Weights of a small multi-label audio tagger.
Training: muon at rate 0.0099, 19100 steps, batches of 256.
Data: 39062 training examples, 125.2 epochs.
Rows from block 2, named by matrix and row number. Rows with one number belong to one attention dimension. Each number is 500 + 25 x the weight over its row's rms, rounded and kept within 0 to 999. All counts start at 0. Numbers have three digits each.
# v: attention query, key and value (stacked) (model.blocks.2.attn.qkv.weight, 576x192, the v third), inputs 0-191
# proj: attention output (model.blocks.2.attn.proj.weight, 192x192, transposed), outputs 0-191
v.48:489506500464490490472504543487498494534498522488489460476527524491498555433498474480495486499535505493509503528488461528559514525507501489522496498495541467494493517545523470508486480515526531511529470490459487428512525510552452486492507460503472507510482486520515526504495458482539470456538488471515475511445490490480479531512502498565473494514497519494486528522470498498459518487491518491539554490521491507518518517476494498519499529497458497524481534473498495454499504525522500517526542461464474523511450533525504474488501483490485471440509536508517517514486536516490498511
proj.48:507525483489507489534552496537535516508510498535537470459471479521527551505525499495470511515481494459486493501521459471495539477539500491494539456519514508498489497501504515486495476499470491490514473477508531492478483485478486488444498497497475539466512584510528545512521549504466536528538478505469513526531495547470516517483527496547485502476498531503493531474463456500459491505477504493533515482510485504527505484519480519507462481477523500504504517497491497500521507516486484423570491505482467510485524498492490503527515489479471505528512494496440450506526477447480518486
v.49:499511536479475479481484458491552514528489489492503436504522556526533468505501558487514500511494462501445467452498511504503469534535474500537546499557470508522553470497489514511500491496471496519516481472521511472502453469535527488507497532481533472476474493502484514490516515500488507501482493516450528506452522507473505503489471504512468548501537478488531456510481479508499521536483494539512495456484516467481515472487505485483503498477493508466489556467489510512497508500494462495483512551459517503523542549506521489526539504501483547534455526488481521488525490489490517487
proj.49:501535511552508501494485522549480510452475532481539514492485485467473516454493514473507518516489532493524506476529437472491494479512537496481506489480493518533454507481490473509472487490537476506497542482463482479542512551486487447528476501492451504503508543502509480485505507497512505507488517524490505509521481490524506446511511557459465474492417518497503489510533518487520512525529484489526496501518518506520518495539533551553504500492503503500520496491482501513475513518477481420496477492487479463507472480484461527485508553508487501519499501483558538511487500513463537503
v.50:516517527483506493501507522529491500500492481497520476485495485525525490502505520500522483512543471512549552494500499497499514514496477556482511470551498479521514541521560489500469514528446493514490491522517507491553469500495481451504471491494493523478509488479432474542501486527519515497544443497495490512496503553476481519502441473520516490523486469475458481525474540472451487476509470528494462504474475503526529534497517513530530498503491482546509515500481513476513505502513525516467482496467504463516509526451507495510499460459463527453487474522497532558529542491471481491
proj.50:477488502486464520457470482485503474473499503503523478508508473465471523536522501496518501482523525452470453483496492513518507500491504512481522498489486503531480543541459484506491535468544505489577489512480532447508524514468494490555477541513518487473498480528519524545519535463474506456488512481539501482467512498498501489504512491472497459477526522512519502511519450511495474523492517500565523473507493514508454463504483495511467495515490502519498493517535508540500528500491505472551505509506478501506514497446544514501469553468499470538495501461472482482460568494496542509
v.51:483458524506484539518503473475466528488506501459536539535512472500509497489477499511473544533525523498546511538512523490525496483496494535488516518503481492483454473488477512510541461512494477535463455528479500549473487527448540512498508482499475495502554484508511525435499549460481502481522534476480494507468497497438497525485505513484470457505529517510500533468490493524521506511478467500505545465464498484470456470553462478452502481495543534495505510518519509508494506477496507487503483537526528505514498520494530493527509525536530514500504488474447510493534480475499527532
proj.51:460478526487486505524489483496519482505527536504435480528525519525513482444526530517509443515502489492492519482517520545480460564470497484536473518518512469535526480488542525502463474522499474458487543520495447486487473501542510476495509536503531517474517497472523483473485476515484468501519512549496538523529482467518497472530499493508494542544511503530525491521443509490485532531518490500518444506503479498467496524493518458524512530482470481475510481491489489489496510526461500517490445439515519504498470485515509456490495506505449530533521524471507484516513487486508481496
v.52:475493481508523521465516504498480486467494503521502497503491503502517451505476514518507496505520467497520553454494493503501464499536512519461501518512545559525503428517528496491505520470514538494471533488520509505478541496513506513488514508527523496492508541494524503493472471485494537496483488473459547465496498512463488429489537523491449530498461508497529439477518496496458456478566531495508479495490511533499506536491512490521525536439502519482495460481500471489491450449526502493479514515495547472528515474514485497563469476521497511522510494498514522502478492519530511476
proj.52:509486506507490500432483469538503537484523521527486512498508529487462523530466481483533547490494511515452465465470500452505509537512499516493504525514481484505527493432490436552463533503476555495547493467521503489453514485482502502505506455498509497520514498473490524491506517480521475508466481478482450513496483481530484480486509512512520499505460478493485491517525540507537499491466535469482494520473476469444487513461531470500495525527512528487526545521474542483490517490462493510500538543504461513515498480510488557518496528503544509506491496485523533509531506511479504550
v.53:508517508551486497503522495486518468511439534473514493487483506505519534505543487545475516450553460517516520502481488458510535502458533493474448528494480484480504507519489509481497477488506473523510487491558557484491477530510524512549514515557495459521498519484516495489484537470516456484515461527490494506494474448457517491544521457500521477498525562520557512503493461494474506521508493499525518524497516505512475479504508517478465499498474492528506515454525508496509493483477511465510525482532486500504488471454509457472481464473497523514523519497460482502526449482511523473
proj.53:501512534514525500513502482515507480532520482550498517473490438513506510511484488482499478514470483476528521546499483486457476524484505458513482497495522465488467511506521505467532510508509500470442455454556451550495509465525510526502515470485525459480548545520435495458508481535478462479458504479504520528488489510541488531516485536471496515484524497518515505528517518500518515524491524518495487510531502472497515461517507541524496491477514488508547481537521480483516457497553545493482488507460494474467554460499482531484492493498479515501502504479498500527466512494539458493
v.54:540481496494465524492482483550507479493507502522492499489472496483536545527488544516426484469486528485489505505488491527514505565440487518475481516527497524492539497515481449482490483499488503513462474508477508467482497484522478491527507542495517529550494500483476500517507482460494501479476566532523492481476513524527495477504486494458486476517508478496485506473515465518517503438517489478519536483535505537503500505515563483519478495540480494502493506507518462475456528526487510501497453469489553509472486493520474527487542547503522539525490535509486504517473470465450512517
proj.54:520518521532514556503473484508527515507518490504452512513476461535508479531503504538498474488463512548509467494520480517424534501513495480451501464494510537510543442486507481511465501511507491483534493476535480498577461471513515475487466525503509535460494448480562492490509501469534528491498508534466491534490518494484517501472493535523467468511499528490504482513506503525494466530491452495477507509470542493491511515490515499476499534547450502485503527483494499463505493494525466522513507524505497479518532457541498512481504453535507505506472497500521486471472497541528488510
v.55:499487481535497501463470502503530481527547507523502484501473520499479469523487483511476511488488480523493488471536478456545495528514507533497471489487474476462476493538545487510545482483537527440550527531526506533544477466468507517499488474466548504487483486466460533530508447505499504512449459536509465485536513472534482486470501511521488500501507515518487510531488509497474544532539537491507495479499522486487490537503510504464489530495517503481467530520475527539483544510482490453488533464482470523498548478497539482504515474528502549480489513508491469541460486500482486499
proj.55:505475481483512484485518518491491488490462538479498535454483503467466500469465489527521518460522510499521530509514507499543487480514510451488482509503480517474456517491491513531477521477503506475526536476510503500505554500547509494454509504522472491534477548522438489521508484483503458506483505480531443472490516556499477459494495524467463527478503533478505534436489552519520499526456485484549469524559527514515545509502509511527517466551439512477502499523516476536470517507517516491525542523491484500471494494478479465492485495516483489523513500499527536496502511484497498483
v.56:491486482471485494507484504515523504546494497509537460489479505452539558475506450487510498500464533478498470464522485503450512457500510481484518531507449494541463539520527471526516514505496514513490521491508491570472511496499542444491492555483521484489499484471480537484517495501529524505522475542504509496529490500532498513471497445506507511490468466469562509479514528484527522467501469513521504444464472516520518520500498553508531503511526507522492486511461488508493526508505469481508475488522538495507533525540507527540457504459498484476511515476497497506508466510441515477
proj.56:514463521524542510467543486448483503471521518455480562499536436448493530505533557481485493471507463471500469516504482511480505482503491490491481516488503516458509490470495491509526505521512506481499518541498519531494518518517465526449517514502469501514494526511497468520505500491511523543520493502522457506522499499481493454484521500516514530448489497478486523483531504577489475504514498536538535543460505475499456515529469499490448498469476529533507488494525491483484452542527530492507476499494521496513483481492467482512517543507473499491463482513488561489525514506515459504
v.57:518509473494523485495519468529515479530526500483523508466526528546481490475488508514444492491496488508491441432535530518493527464521489507480517522480496474531519527515541479550456519511540489491501498501526462534533508480475486466503527501460506532473458493449475532502482490506462516473527525545495495519526523461516471517529493490499495507505511510514514496489522527477497508532482497466505509520458493516497495468479516493520450536501482515502473473535489517527492517473552496477518493527536493557548461485500497509444505489456501462470519494503491449479461509534474489516
proj.57:468447489492494515476502529487520531515482507500524479513481447493527545501540504503516513494461487548525470559470520478524512459493497460514549526491494505475541490507551504496516504508491528527512488500515495544472511502430495552519488503515519470492509512536505496546521505456502479511462497472511474493505502527505480456502507493478556487495515472505455541445496478520487486486493464513543489545537527450511488532506524466468497446502465498524527521492505521523516516527488466488479496468503520459491525489491525477487490495534537532467473496462482511497495482484483490481
v.58:514499514466473514483485482510489501537500529453506515475529480486531505510500559542493519512516507498495499482482506473486506513498500516472477495534533517520516499428497515490507497514466536488478460506491532461505490508491529546452540431511470527457505450490458486541514508505525505482534530535483491510463473522471519516471521474515502510413568510514505497515509464524490509512521509503502529550485493484474470507521502500489490514449529501490515516480524509464525511504486505539475520489529521520486463465473529505449501531535560516502511468487472505503489507495510480478
proj.58:493493518507522510514511488523495481488526483517505497519496507527450493472494527503486476506526509545483504517529504522480481489492502489456461546539494479503501474542470476521482517497482456485524502521476452474537475513536461464519471520501508508484519472467543472500503496504465484526489545471491557554501514465502525542487501479474507517546523517460488504554488499505479499499508521449509506482504547502524507481553519497494509473522463498503498536513516534534498531486530541492550495469483479438509550493496466453461503504491468521468512528474482475493450503480469532514
v.59:500517517490480562463514498448452524512519514515501470509505463481504467469480493508496517548533454520523503510494510503480492503557489481466540526483483556518505551514493496498474479486501515495522486487544477504519487493446518522454500506471499486512483525488527501537467497485508530483495526491508492483483499516561501453504481465490542481509529476527500466491492491482481463493492467501498515528477471502496482502522500504525541512520499492458494431506498521506497547515509491526435492507553540516476540500491521435540507486478514517475464543477463530521504504520492507498
proj.59:457482467523474487516514493493527479499509561437512493524526541474411542499501519497509526458500515495512481487502524511511445514463507521529494470463507489500505502493510499537536493500501468546483533512463501519499471491542480486508461492541475510510514485474546511514485526515499488511517498474535497499475505489511490508529516462486508508452532495516493482455532483486499506525465568528496470482487492485480477522529542479519451515522462509527527506476497481515547485478463509504481488503538464516495531485521496512515497510460510474507504509510528506425507480493513535544
v.60:507512512454513459493515506496474488494465455493467493497504545484477461490545503487503440513481540532479482494513507536514511519493466497505482459531531427501499492520495477517435486490503523482482491489492503487514497486506486452506499485494466534487500476505540504471481513508455456498526484504455513482501457508490522529498529504521451505481488521499489514530505511495473504513480485526499485459521511513543499484481504483525494512450493525495536514539501530486582485494490569488513509534542541522495513536503504459540529522480486442496527521495508518553487516521519487474
proj.60:543522466457498542460517506474505520456484473472513480472455499516531533531517482498493533547456486532466501540456450494489522495507508509523482486517465489501493514487453542555480511502527483513507504527515510434508493503460538499499505534508505513510481480506524512520504532487488538468497489505478489465512462539488466524528489493527521464512474480508455532483503472469565531496494497514487522458488506510480477458490516516461508498482514515497526514478461474493484534506518449495543489496492498512510528531522519505484548522508471490546482484484494535507523525459542515484
v.61:576503537501521448464477495519491447567529509540525528471472474514444491484520485488479482502490500465461488493453463499503472507520528504494510507475489502511508477513450473499507541538467513526467530489467483533512465538480491523515495531501537455489527461489523520523482490510520515456528504486497471493500537498517501488500518484534537525526503506514493503472514502472591484499517482513484491523491489536538447464518489534479508514485497494498527499535476472481527499470509488497438497493504504475502532490524478491483522530529529511494517516485482529497490510484510463515
proj.61:500506468479512534479509531482461533473502486462508483536480498512481466488469502486550497494525550520527499476524494489520473516466503504496506513524477535564520468490507484510515492518484529495491477519504506520523499482464499478512498550534481539484469485496445517461501477471495451521489536496482481477507510531474514485523495482468526526491516538515500428457512514548480496517522522474514499469463500482549504486531504435515483470519476455513494503524472489489466508538510525523463495487579536488517500480501532494512457467470489530501500500547518482481530489528508512501
v.62:494512560484451486551480491527528487504493489469503503454504489509555568492546497542509504482505486472486522513454501530493505490487500530484472528514480480476499489510485522488512523509471516511463482519510564519478511548507514516478510533546518510545502493501480495486535505476505490494530553506522492475446488531509506503508472484506490509509480470506467485512502511521517503495488483521439485507535486520499537454517489495481525447546508496510502500492512488486503500452527469468511530477458523430493518522484547494489528515496497503493485471481443481477509531443465519514
proj.62:497495514545513550529483519522452536492508498512466484512506479523496457504495496467448481508512490476508492507505482476459488523486500476459475501472489536524508484483455468517521485465501504469487508534495483491520513467518500505530493501482462489438494489496479550505494474492482517530480531477481456520502446449510520483505436481520463509518514483526536467567540504541478482551547535507537521500486549506522498460508495525532497470457531493503527483517493494498512514532520487524511477468491515489502484495510486523545540516456508497502488526512491479528487543523543488500
v.63:518530516475553491509484527477509527472481567464469543522444488481504475475507486538483489483530481522480513530507512497524506527519546517499492435439475481510519495528552512508527512510478550461525506487472485492483512485528492488505506513528478485537466489517518500522530531459510491447486463436489464510467499477499505499510500466500527490501494495542491478502505526476511438464517512480491513518515516473466520511542526512485473463528491497479477480495507523483487519487529506501490524489472485473521510462491501542485502467528493522445495526518513498539488509559509536490
proj.63:500498481492460511454481486518502519521528468494493476516514517483483480515502544508465490515443478514482499504473522531479486536538554463514513501526524474471513511475539469487485469512529513518501485454513497468523515480463547514544526520499510491498495495495528560498477478441479486482495469486486491475507502540525523546489502491498520519496525533455509519444480481483450486496492504463530523520560492514491504478466523500539458486471499480532545499509513515496518483511473460480508553485510514495458513499488508517503503482499519528519516560491524485496529510529451445528
v.64:506502534515528493496509504473483503507475498485506480522483528515469489520456500463472499501512521458510480488499486512479537505519514498571477508496459494519502513493481541493457533540509517518445473485492476476524500516452499483536453507462512510507508529522522519500505477556481512497535496483521494497523455450532474536503491536504494494472458510499463449495497490522421503463471485497532479481522540489462556528468476518514498520512489485515484509530504492513501454479524532500508454508543520503567474486533485494509526506477508473503519539512489469503482545512528503531
proj.64:460469556444496473442486489471480466492489482536524528484478484505506528450537486516517537472535489514500496498501490510499469476500497492530478527459542470497495502499533458528493494520466521519516472550535514525497509527526503519501462487474513473513517471539506455503514494517486515453495474490551450503504493504551458540526491441511471521525497519522545510501512519469522464509485463500515499501544474501504544451490487495469462480483507513523478498485537527536513514535448515493490495475512507497526475502520494472510514520535536469496534539503521497488485502480481519493
v.65:469488500505510461507517511472523453508503498440481473488507469539524528503505474496481445546512544499473495499469564505492505482519524486519547473508499461483479535493510493493510497478491497471508550498504506469490495455509445523533503473511526522519503493487512477500499484485536461438480507484471524524495516475511493504466511516490532482459508493497508486502494504542512494520510498507511475496496474539522538511517473483533507483527526496514510514525542498521499459475477525563567493544489495502463490529457509506446530516477536525519513466480431483511516511480548509478
proj.65:495529485504512458473507525490484495502513462506507439512536480462471544502508451543519477519464521493503491524476553461510514490525528477480475491502525508488503490527468521486511532541538494531488513507511477497524536527444513494459458513483522490499513483503497494480520520537520495497499482516507479490449427535514481495476522505516482498529531470522503464511509554499489482513476486531432511524481503477538510458510524494511478512509493485479485502520460498471489524496527504539468525479492453503458508504519515426527483513481510523557504540472535500487517515517515473520
v.66:506466534520450515498560551466506498507482506484535544512501457490496486475475454494487489492565505480509469478477467505481503452528513483483559514510521533520476474475504528480498492477493535498465504522532483479528486502490463491501537526503486530521496474530510495532481490515557482497508513486535483511506538483447516510513471522515546505525540477472522473501468455487523520514517507508510548467498502487461480467522473491491505499485476461540476508530487516485496501462458474565501494517492531482511467526525475486476496497505516479521469530501512502540552493501509504456
proj.66:516484539525515515475510485464477500456559481484523521490530548510505546539521510510527461495480489475465526526469502492508497524551463486529502529514472503426494515537498506507478537536499510492514504509503518506531507471468475489491474479477530460522510511460481473460491556550504491481523525502479530506549484499545485517488524511476503522485513507510484548455528483496528457512511464481525494508467521485483504494499484466487459492495466509472495524468517511489444489501479532504548501501503488490458515483519469521516527506472463510493538507497487503441467485510539515532
v.67:486492495477491491477470514480506461508529526528493494511500526518511514515476469518495500526469488468525510511510485478470523500509560448500472464506539486488459537521467509549476474474483482505533508504484536502513467472512544557499507450472538501531519534490474508500559527509490492446515503488531454517493464497506495544503516528470491516491484543483511470513508494501451501516469489501520485481496478487491531494512479475497562492491503476512521497534519493511449481524436480502512499567507511488487480516472464488475495501524517512503489480544488475533490537455550545477
proj.67:532503539542457510529515520443502472493512514498556487476459500473533503492543499458540476493470520479453500476490513517535507478518476529519502476449481497432489527495501498477498555469547506490490443515510509510491504524500485507487494525446506499481487511540517488501454508504497530477501463512526495476453495514482520537504534497528518507539529479481512479495506518522509530529501493510508451499507482514506555467471480460491488521464505541530508521470481467509524499502508512517473483486537516503481541549486508480508493527454489512501481522486472464453523538462500499497
v.68:509488466499511551486503519475504509510487467511500485509530497517495495475579480468476488472503471513482498522475457534488512512531496441532515489468513484524550496498549489494530476491501509509493472461510503481526529501489488525508486474510513524522467517468523504538508513467507475550530524527492533503495463507490479447490529467486475478504527536498493521512453459510513516517492520514500484486476517513496510495528492494479478503466481557495505541480536458502484482482521451499506549471436502578535474454525472512477461506507479538509476497503531522538511506500531513486
proj.68:436491510545492471519501498510480528471512509489518542497524541468490530477481471466503526553502455488515489529474526516587467500501537507494479493487503505479481519475485477511525489473520512510554523519481500555536482489500532460481529530506447476450536497496486480482513520503471505488479485488481540429520540536532502509480468526507497487511519506522500478530483475506511486465489513505489467495491496504469511531544494507537487501476454465474520508461492473500501507513504526481465490481509511427504504497509507513522492522524519503484486504518474468497528471535529521543
v.69:478459472512445513500463510446515531483491477501511494506515515503526516501498437502510493481511526499483512477467525492487509451493525482544515513513484514467501526566475555510454521487509481496488466490512517436519491546476455523491495508479467471520499526498484471514493503508512497524484541494503503501494502510502531525465508549473462494487490499494440525521511482490534498525510541534524455466494498476492482532511458499508515533486479490522492484545449521473489477496527516451484508531514529507517521508486507481528515560499529455493502529457555529521486484519517528494
proj.69:520490501517485461479500471456532494517518515477486487505489489562524471506512492526499558460519482469483509486496503583549479528501530526539522487520495468475459514500506509502544464519512511529497491541500498519474516477516517446501484444500513485482526499545465528443508523490524502537507486494476485530522476499524507543532525487495477509498485498463505507518528491498504508458492508493481471477531466458510559503501485511502471494460440527505521497490536513506482535495493565512483497525492489520478468519469491471523461471505496459488482516509494498457494456478523511491
v.70:479467477489518544489502532537511496512496489558489500466486536520507485478516483510499491466505503481535494489511523495508521497535521493524526545528480513524559506472502498514489541474468501525556502451496503451505492502469434502490534512495507539501424527465526452492475445494462480523531478490488500491544546468538493469504451477518475523498463488473517498483502471493469493476511483540498478456474501496496508499491510514507517535534530495516493522503519535557500516511540482462497494451489496501499526480487522472498484466509506455472503503506448513515488491501524479498
proj.70:540468550461491485531532483486506511463483506468468545487553493457480480507492521505481497472499451496496517530536520559505519517469515519503487491500495482491500464514543443488513491479512472470484506500498465485515500504480518487484539517482444476480527523508512484527567532543536487515449507521532525477464519548516480510516477479469486463526496525554495462518484527518490492470487503486482531532504503491516546488453478486535489535491526490500499488509489455473493496501534494506469477519482483469528510507498507566485483500485509494474484484532480463503528488527491496544
v.71:485520505497493524488496504483522477523502483423528498484549485477525461492532539511491534503475492548475500520506432505501455459498521510483501549514524475495488515498518522550489508500499503488502506506512483485528469475495480519527567488544501482520513438506524495528496454501514447515488476524487451518487529473506451534500472500511524490501539523493474509500481474525470478519529535524539478481452495518501496465490468463530512541516506468456490491485499515543481529442496502503538507533478509508516471504516498523499510503476482555495491503492548494512512476483501527470
proj.71:484535511512494433464470510492480516486506491493500478541528527524511526451483512534465500523517465499449484490548459513511531508502539463462502493526547526501508484507483484506476502504504508507547501448515482480496510478503559464498480490475533512501527484476471489485496541485493468484524503521476472488497518497528524523511505522563462520549520517495506492500574492471507475456509501510511506481516479532527497504532486474484506475497443498467531502496507509500497472462527498476424530514539515471505530481513461487513517496484567529481531512485484522513502484497483487515
v.72:530505545521520482504463516483492470471499508467567451512493498511531525503529498463535515517450505530487485515472474492492466528517515525501470492492493476517558482455543486509541484513497469439471509472499515471502486487493530502506468480459492519523528491499456503499486484476468497523479519503456544498497540475497481469470506485527488491478512489524549483481487510526526479508474528494507487511558522484479528478473532520470538517495490517510488497495547494501523515475473499558547471532498492536481496497507524454504486504504534524537474478480489493573486535510477482496
proj.72:488481460544444509521534535483491525526531471458520474467518509463470461458471501507507512475527537489537464521516503459558524476508503463475529476477509509526498488546499488505477516489505519528499503531494506509476502500484466501539517481490504529488493485483529482493517511455515458515515537496490500495555478499500476482508555465503469496500534496489518502490463532524474521486497511444499497511498508501517483555488506503531523471511514517444502482460465528478491449523541536489508506523489511486467484494490495537482482531503488470484481548487531532490522485575538489493
v.73:495476468517463475491505518527493459557498487513515447507509524522497500530529511488507544510531492516468526507517459460470459480545467496489469508488505471562489502470508535488505452509482493477504492501527497500511462518490531521495485480569480512490475476478502556502488523478483520521512551520450543514520487473464499478522483486550514501454511490516531533466479494553497489510504534527540503528519515504484520471528511490499482528512470516490497494506507522493492510483463498488459505560468496507506486509461488481503517479496491505537464555432468522505497514519509470501
proj.73:474521545502476497510501519532506540492511518506520511483478493474472569486441458530509497537511530543519460509502507470519509491522551503514477489508511562504492485502516491483488543430518540496529489508512545483492522485442461493530466507500537517511549494504458467481471495502495463501517513510504493503495501489530486480459471501492454482507473488521502498510491522467460491475504512489519480515492515493550475485510490515513497519488481510444478481487517479493517527530485471484508516500539537495481505494477504558447497535504509457495537504493564500506505440528480474514
v.74:470496493502516521542487460501536479510479544474516500477486486495528501460452550526509493471512516505487532498485489525498514481516507475493551502556494510479501571574494510510481525491508518485502524451519506468515498490529493512529502525482505504529488480498482467496486543496523493485527510470505450498492473538505493494513433496503517464487497527469531516495512456512473504510487517513478474457509492525467502470501523510509525476502552465500462478506511535509551455479486526526466502451488536506531528515469478499493507513469479474462509487550458479492526554510479484528
proj.74:523580546487504529478500495512488494508514514492483516484496522486509535481520499480517530513481497494494503497521510500523478521472522547515508470535528487490472499468513525475473471535498499531457489447527477516522471524478494467460461489527510522501565501513531525457552504538516467504474516541507511534490502517502488530485482476454471497502497501528487529541493481489539512487496465468452492531515462443489466488462493472492468442525459517486501534516487522478525517505503500527504527466471475493504520504519524526530451481523499491482528510504508495476487518490524428481
v.75:488531472496492491535516492520499503479480537516464512447504479545463520507495489532477510485484450490516510498526485533504519488497454447491505514473533520498531501528477517483471527480483502524470493491496494527459451486481488511507509503529491468483493513492530491481543471522511528483492503505511484499468506503558506560491505469516442538515494521523520495485495478465480519500538466486458502490515539495499481497491521495486489526471508531466442477495514529543472519537486525487482516503487569498526515519520525504509511506471561507438521475546523509488472500454444503542
proj.75:524548481499472518529500512508529470525509489536503564493477510508520472518529514495473521439500466493456531496490488507488486491487461488517481526518533503447521558477508512483510494436502477501524510485483522511518487470535523534485533504524514514548508503465487499528515512516496502488510447509484503547535529511478527443501518558509515457501514541484518539503468499482541478518477500513489554526540478491503499476513446506488551484510508511512490509494467498436500493503500462503493521502490498515512478482477459462473507484504451459511502502534494466479462490469516473495
v.76:508533482503483523487479507494502510500501509515494500510517440512481493476467537488528524523462450535493504528483512481511513481517468451505491484468526479514491540509510476498512516499525521462531487472472480502474513465516523493521483500465518527534478526498494525440503461461525495536482448481510479533462483509533481485481481473466510469492509455501534459447531515502541529491465513548502475545512502511521562499523474551502536501515502460487519509489503493539496548487476503524543494497455499520472518477518527519551515465526487531512532507468477463507521502494479473529
proj.76:463524462519509504526556519504476504524467507560492500470519552480488494481504470528533458492518485505532450497513493537545498513477499508472501454482453534459488492510489499478457478508505482507499500515494506479539515506475470491492524497509518498486492475485525566485542516519519476502498524520481521490531505522519521464496499506481498462526470503470505502560501477531455495526523467499480472532554514429496488471517504499515478445537531544523497502522439506501544471477491487499519464498489472502505496526523517490457474503539538496495516491483489506550496511490479500506
v.77:526504500519489481501466448493449495465526533483518494478488493502513563482462501462471479511498487516489519442437506533511514541506493488462498544481549510511495505490507500538477541483546485464485502522490467505494528484482518521551488492509480495497507483525495512520522501485519488484490494485496476469464512534517500499505489524447500497486529474513472538474499547529517538518464475522493514513477535524523485478483477493499578485500510526529494481534482488451507509451493494552520495481497473512505503490504469464539475460520523504518471486500495467480487480564558502491
proj.77:493559547504476517507490558464481525533483496520492514531486496518509471529477491523503531512502542491507454515494495487501502477519523525475514475469438482539494533496506509457525521541492515514487473458444494537476498523487459508480468514478512519493510476485479485500513531480491489513495492474506523486553488470525512527507546494521512510517528500520545507483477492496519527500520506460490496476543499493481524494464492503475468421488483518504520479516448478497445503539512505538508505469489526508492513476464481466544520533511502538518525534445488522476435507515496510488
v.78:500497553532492508523476500476487453472510482543512480508481525535531546502495474459496506504481552515513498492456522503514478541480497502446473495501441517506531501497490551521474532557526472478506497480519498498491463532522471518461474504507495459524502553509534503515494491517485526504492521499472529422497449481499528487460499532488514498508516489493496488512521445481489511459504472490459525537509496522512504487539520485489487534427471532473508496489534502483471506488550518501450529505477521478494510512486466480497500513498495514490482529502505527551493479512466521487
proj.78:506475518543507473511508481539497541534493501496455474492498452537500488474486531477512528475508503509507558546475524503533477498493505495516497558491540498467531536482493469493478504499478523495493494487480513569513518526504525493491485480487469462535515442460444481481484477482513507558490480480500496512502498520517515497538513516520474469497503519492525552480466525499535510465499490469531504468474487515519491504490498532539541512491463497502483510478490477508445516510481528493541515482519477499503468490446544529539485501492508469481445489477545461472492472506540517501
v.79:453493495521531522477477474508509488510506520503491497469509542519481487513479605509494489551497476516468500529545490542478512486523510502503498514525469490527481489499527476446491469501515527483474481480513512482499548454484477528494503512479510502462527476472533486472495520511524478497467502485489506499537524499490457462501518469502487518481488484494500511475525448466511469500543500500526496523459508536468506459493549547501483548523516509543556531497480519541503494488493493523541504480493494506546534498470490493470472502522467565497510521498472452480518512518476481509
proj.79:500549489488500540513501480505489496489546500461532534529511502482458485504508453478477487480472496529442538535494496474520448508504556473514485475517517484548496473505516526477503507518475506494553543481500470473507493481500481486511495501507500503484512509510524546465502511509487529490538504505532493450476502468525465455514487534498505464490517500569506487528501536513470497498495468521479512498523503453493503552496468488446523522527533479479489504521520552505525472509549463485489525460497480462487480531554499500513459480534519467527504507491523486468479483469517480491
v.80:489456504505467495487496515515502489491545532525483533497528493508530513495505494526538496512489488476507531515536492472517472487511529524545509457489470481507504523503486537464466500498498511540498479502477498509513449536520515549509531486508450511466464498463487498487528501488492499500510541520465465517515469512508448464455494475499462510467490465474461526486570479531529498480544544503510510506499487496567470494539502465535444481474536560494524516482490499525504518486535497509480488507491503499454509463555522491506477489474496457492531479475510494490491473544499506515
proj.80:493482520526465526501505509494524494460519512477503509559479512479502497544504516495502497538490482482532503491501477480507456520464469495530502484418509494492527521497471514490491503521473515486527541497542495462482520499520462465503469517507529506471501476510488530484467530533454467501524506497552467492525487517502542509517535521536546457543456509516489464483503516487524528491541521486476498503525553479477542513492460526497511530480480493469478523481461525441522465492509497490531457492494509485491485537510501515496490505523531521470451463510468459477513504472514510545
v.81:488441477522512515508513461512488521515525499504526463517449466549464528490500465464510472534493559488538472513507483474513516503540497510505512507501494518482472500440504480484530507550507512472538505464486483543474472480489543502490494486504499521521492453495500487490500474500530543509493496553503497514528494494512515491489533473502531516497474476449477495536506514495501521512454547536488483543499513512478514481515479488521496528491497488525517498486556474460485495521493572473525462502473497507491506445530516532467482502457435526483501480451526487494476493511486481519
proj.81:521513514476487510471525494475507486488537474491485479479505516468550476497553502541494511490524480489489455489501531476532507531493472511518499494506539454519509461488512494542465524456486506459473500505511525513507523482532493548480504513498495511467519502464465514532497482540495467518502472468514490543431480471506509464486511526549488511564481504509533512490472504518473510547470496519500521487536483500512522507482491514450503440463490479543487457509479481463507536498505499522492507507510501494534482552503498498487498476483551485461492501478445547547506531531482506477
v.82:547515493496490525505514484483522440477479444487502511496512475477518475483547490523455540473537477503493492442508498558500517506524501486537504518516512502525518476549484453512502489522505450468499480471494525468493522532539487489505469493522501504464505458475512494525494511524498524538505562495476487551475507526449510500519514463513465481513503530536488513531548489450529477536493509490523475523524497482505484513495524496474467510491462525522535529517491493480513500487463499466505521514499517531540491485513507513470530493491505503470536495478537459526443487498451460505
proj.82:487525486498504480526497484543458518521462534527502499543463501481507509443507537489508446515473498514504487498464513465499501513457476478510507502475500494486513507530498532488522539438515524505481493551450526485507512477474494515539503466499462512539491469520495513497495510500469506478483496519485528506508483514511487521512480500496473508523427448478474521508494470550536566501481539528506469520497523518470503500488479500496532489470469502501506474516496546508541528513565451511539484513463470453462501489534490516548487493497492494490496528528537524528485505515472482517
v.83:478504461527553448514484509486521467448479529494485504493455527455537497516520518502530475494531503514489504473513505512522508490504474504532529510558543515460504539523510475535487452499482439526485503537522563487518497447488526452527490498543524505467550519508496504518495493507491515451543516493478501473524516497481485526477507514488531502523459505533521497508488495465489520485528511512481528511475500488522547447490501505506486517465494483521516457499487473474461503492477496516494476460496500527495499459450531444513503514500521517508552467469507516507504505506503512462
proj.83:531507498479512459478529478502502498519526464495515486543486482477488493509461491484484505472480494479499517509504509503461494522503506519483488469532476513521528480476463512517550470496492505491494454488476491487478534487498479512534485443455514477543462520515499464496507505472542506531461514504509517528542505469562510488533528490490513506546512493532465566466496448515488499497475505523500485519477518453542474496456468466544517485497496504448541537507540495489504493486546516506540469449477519545507495541511542483491518503495500481484542507522489530461504481494480539508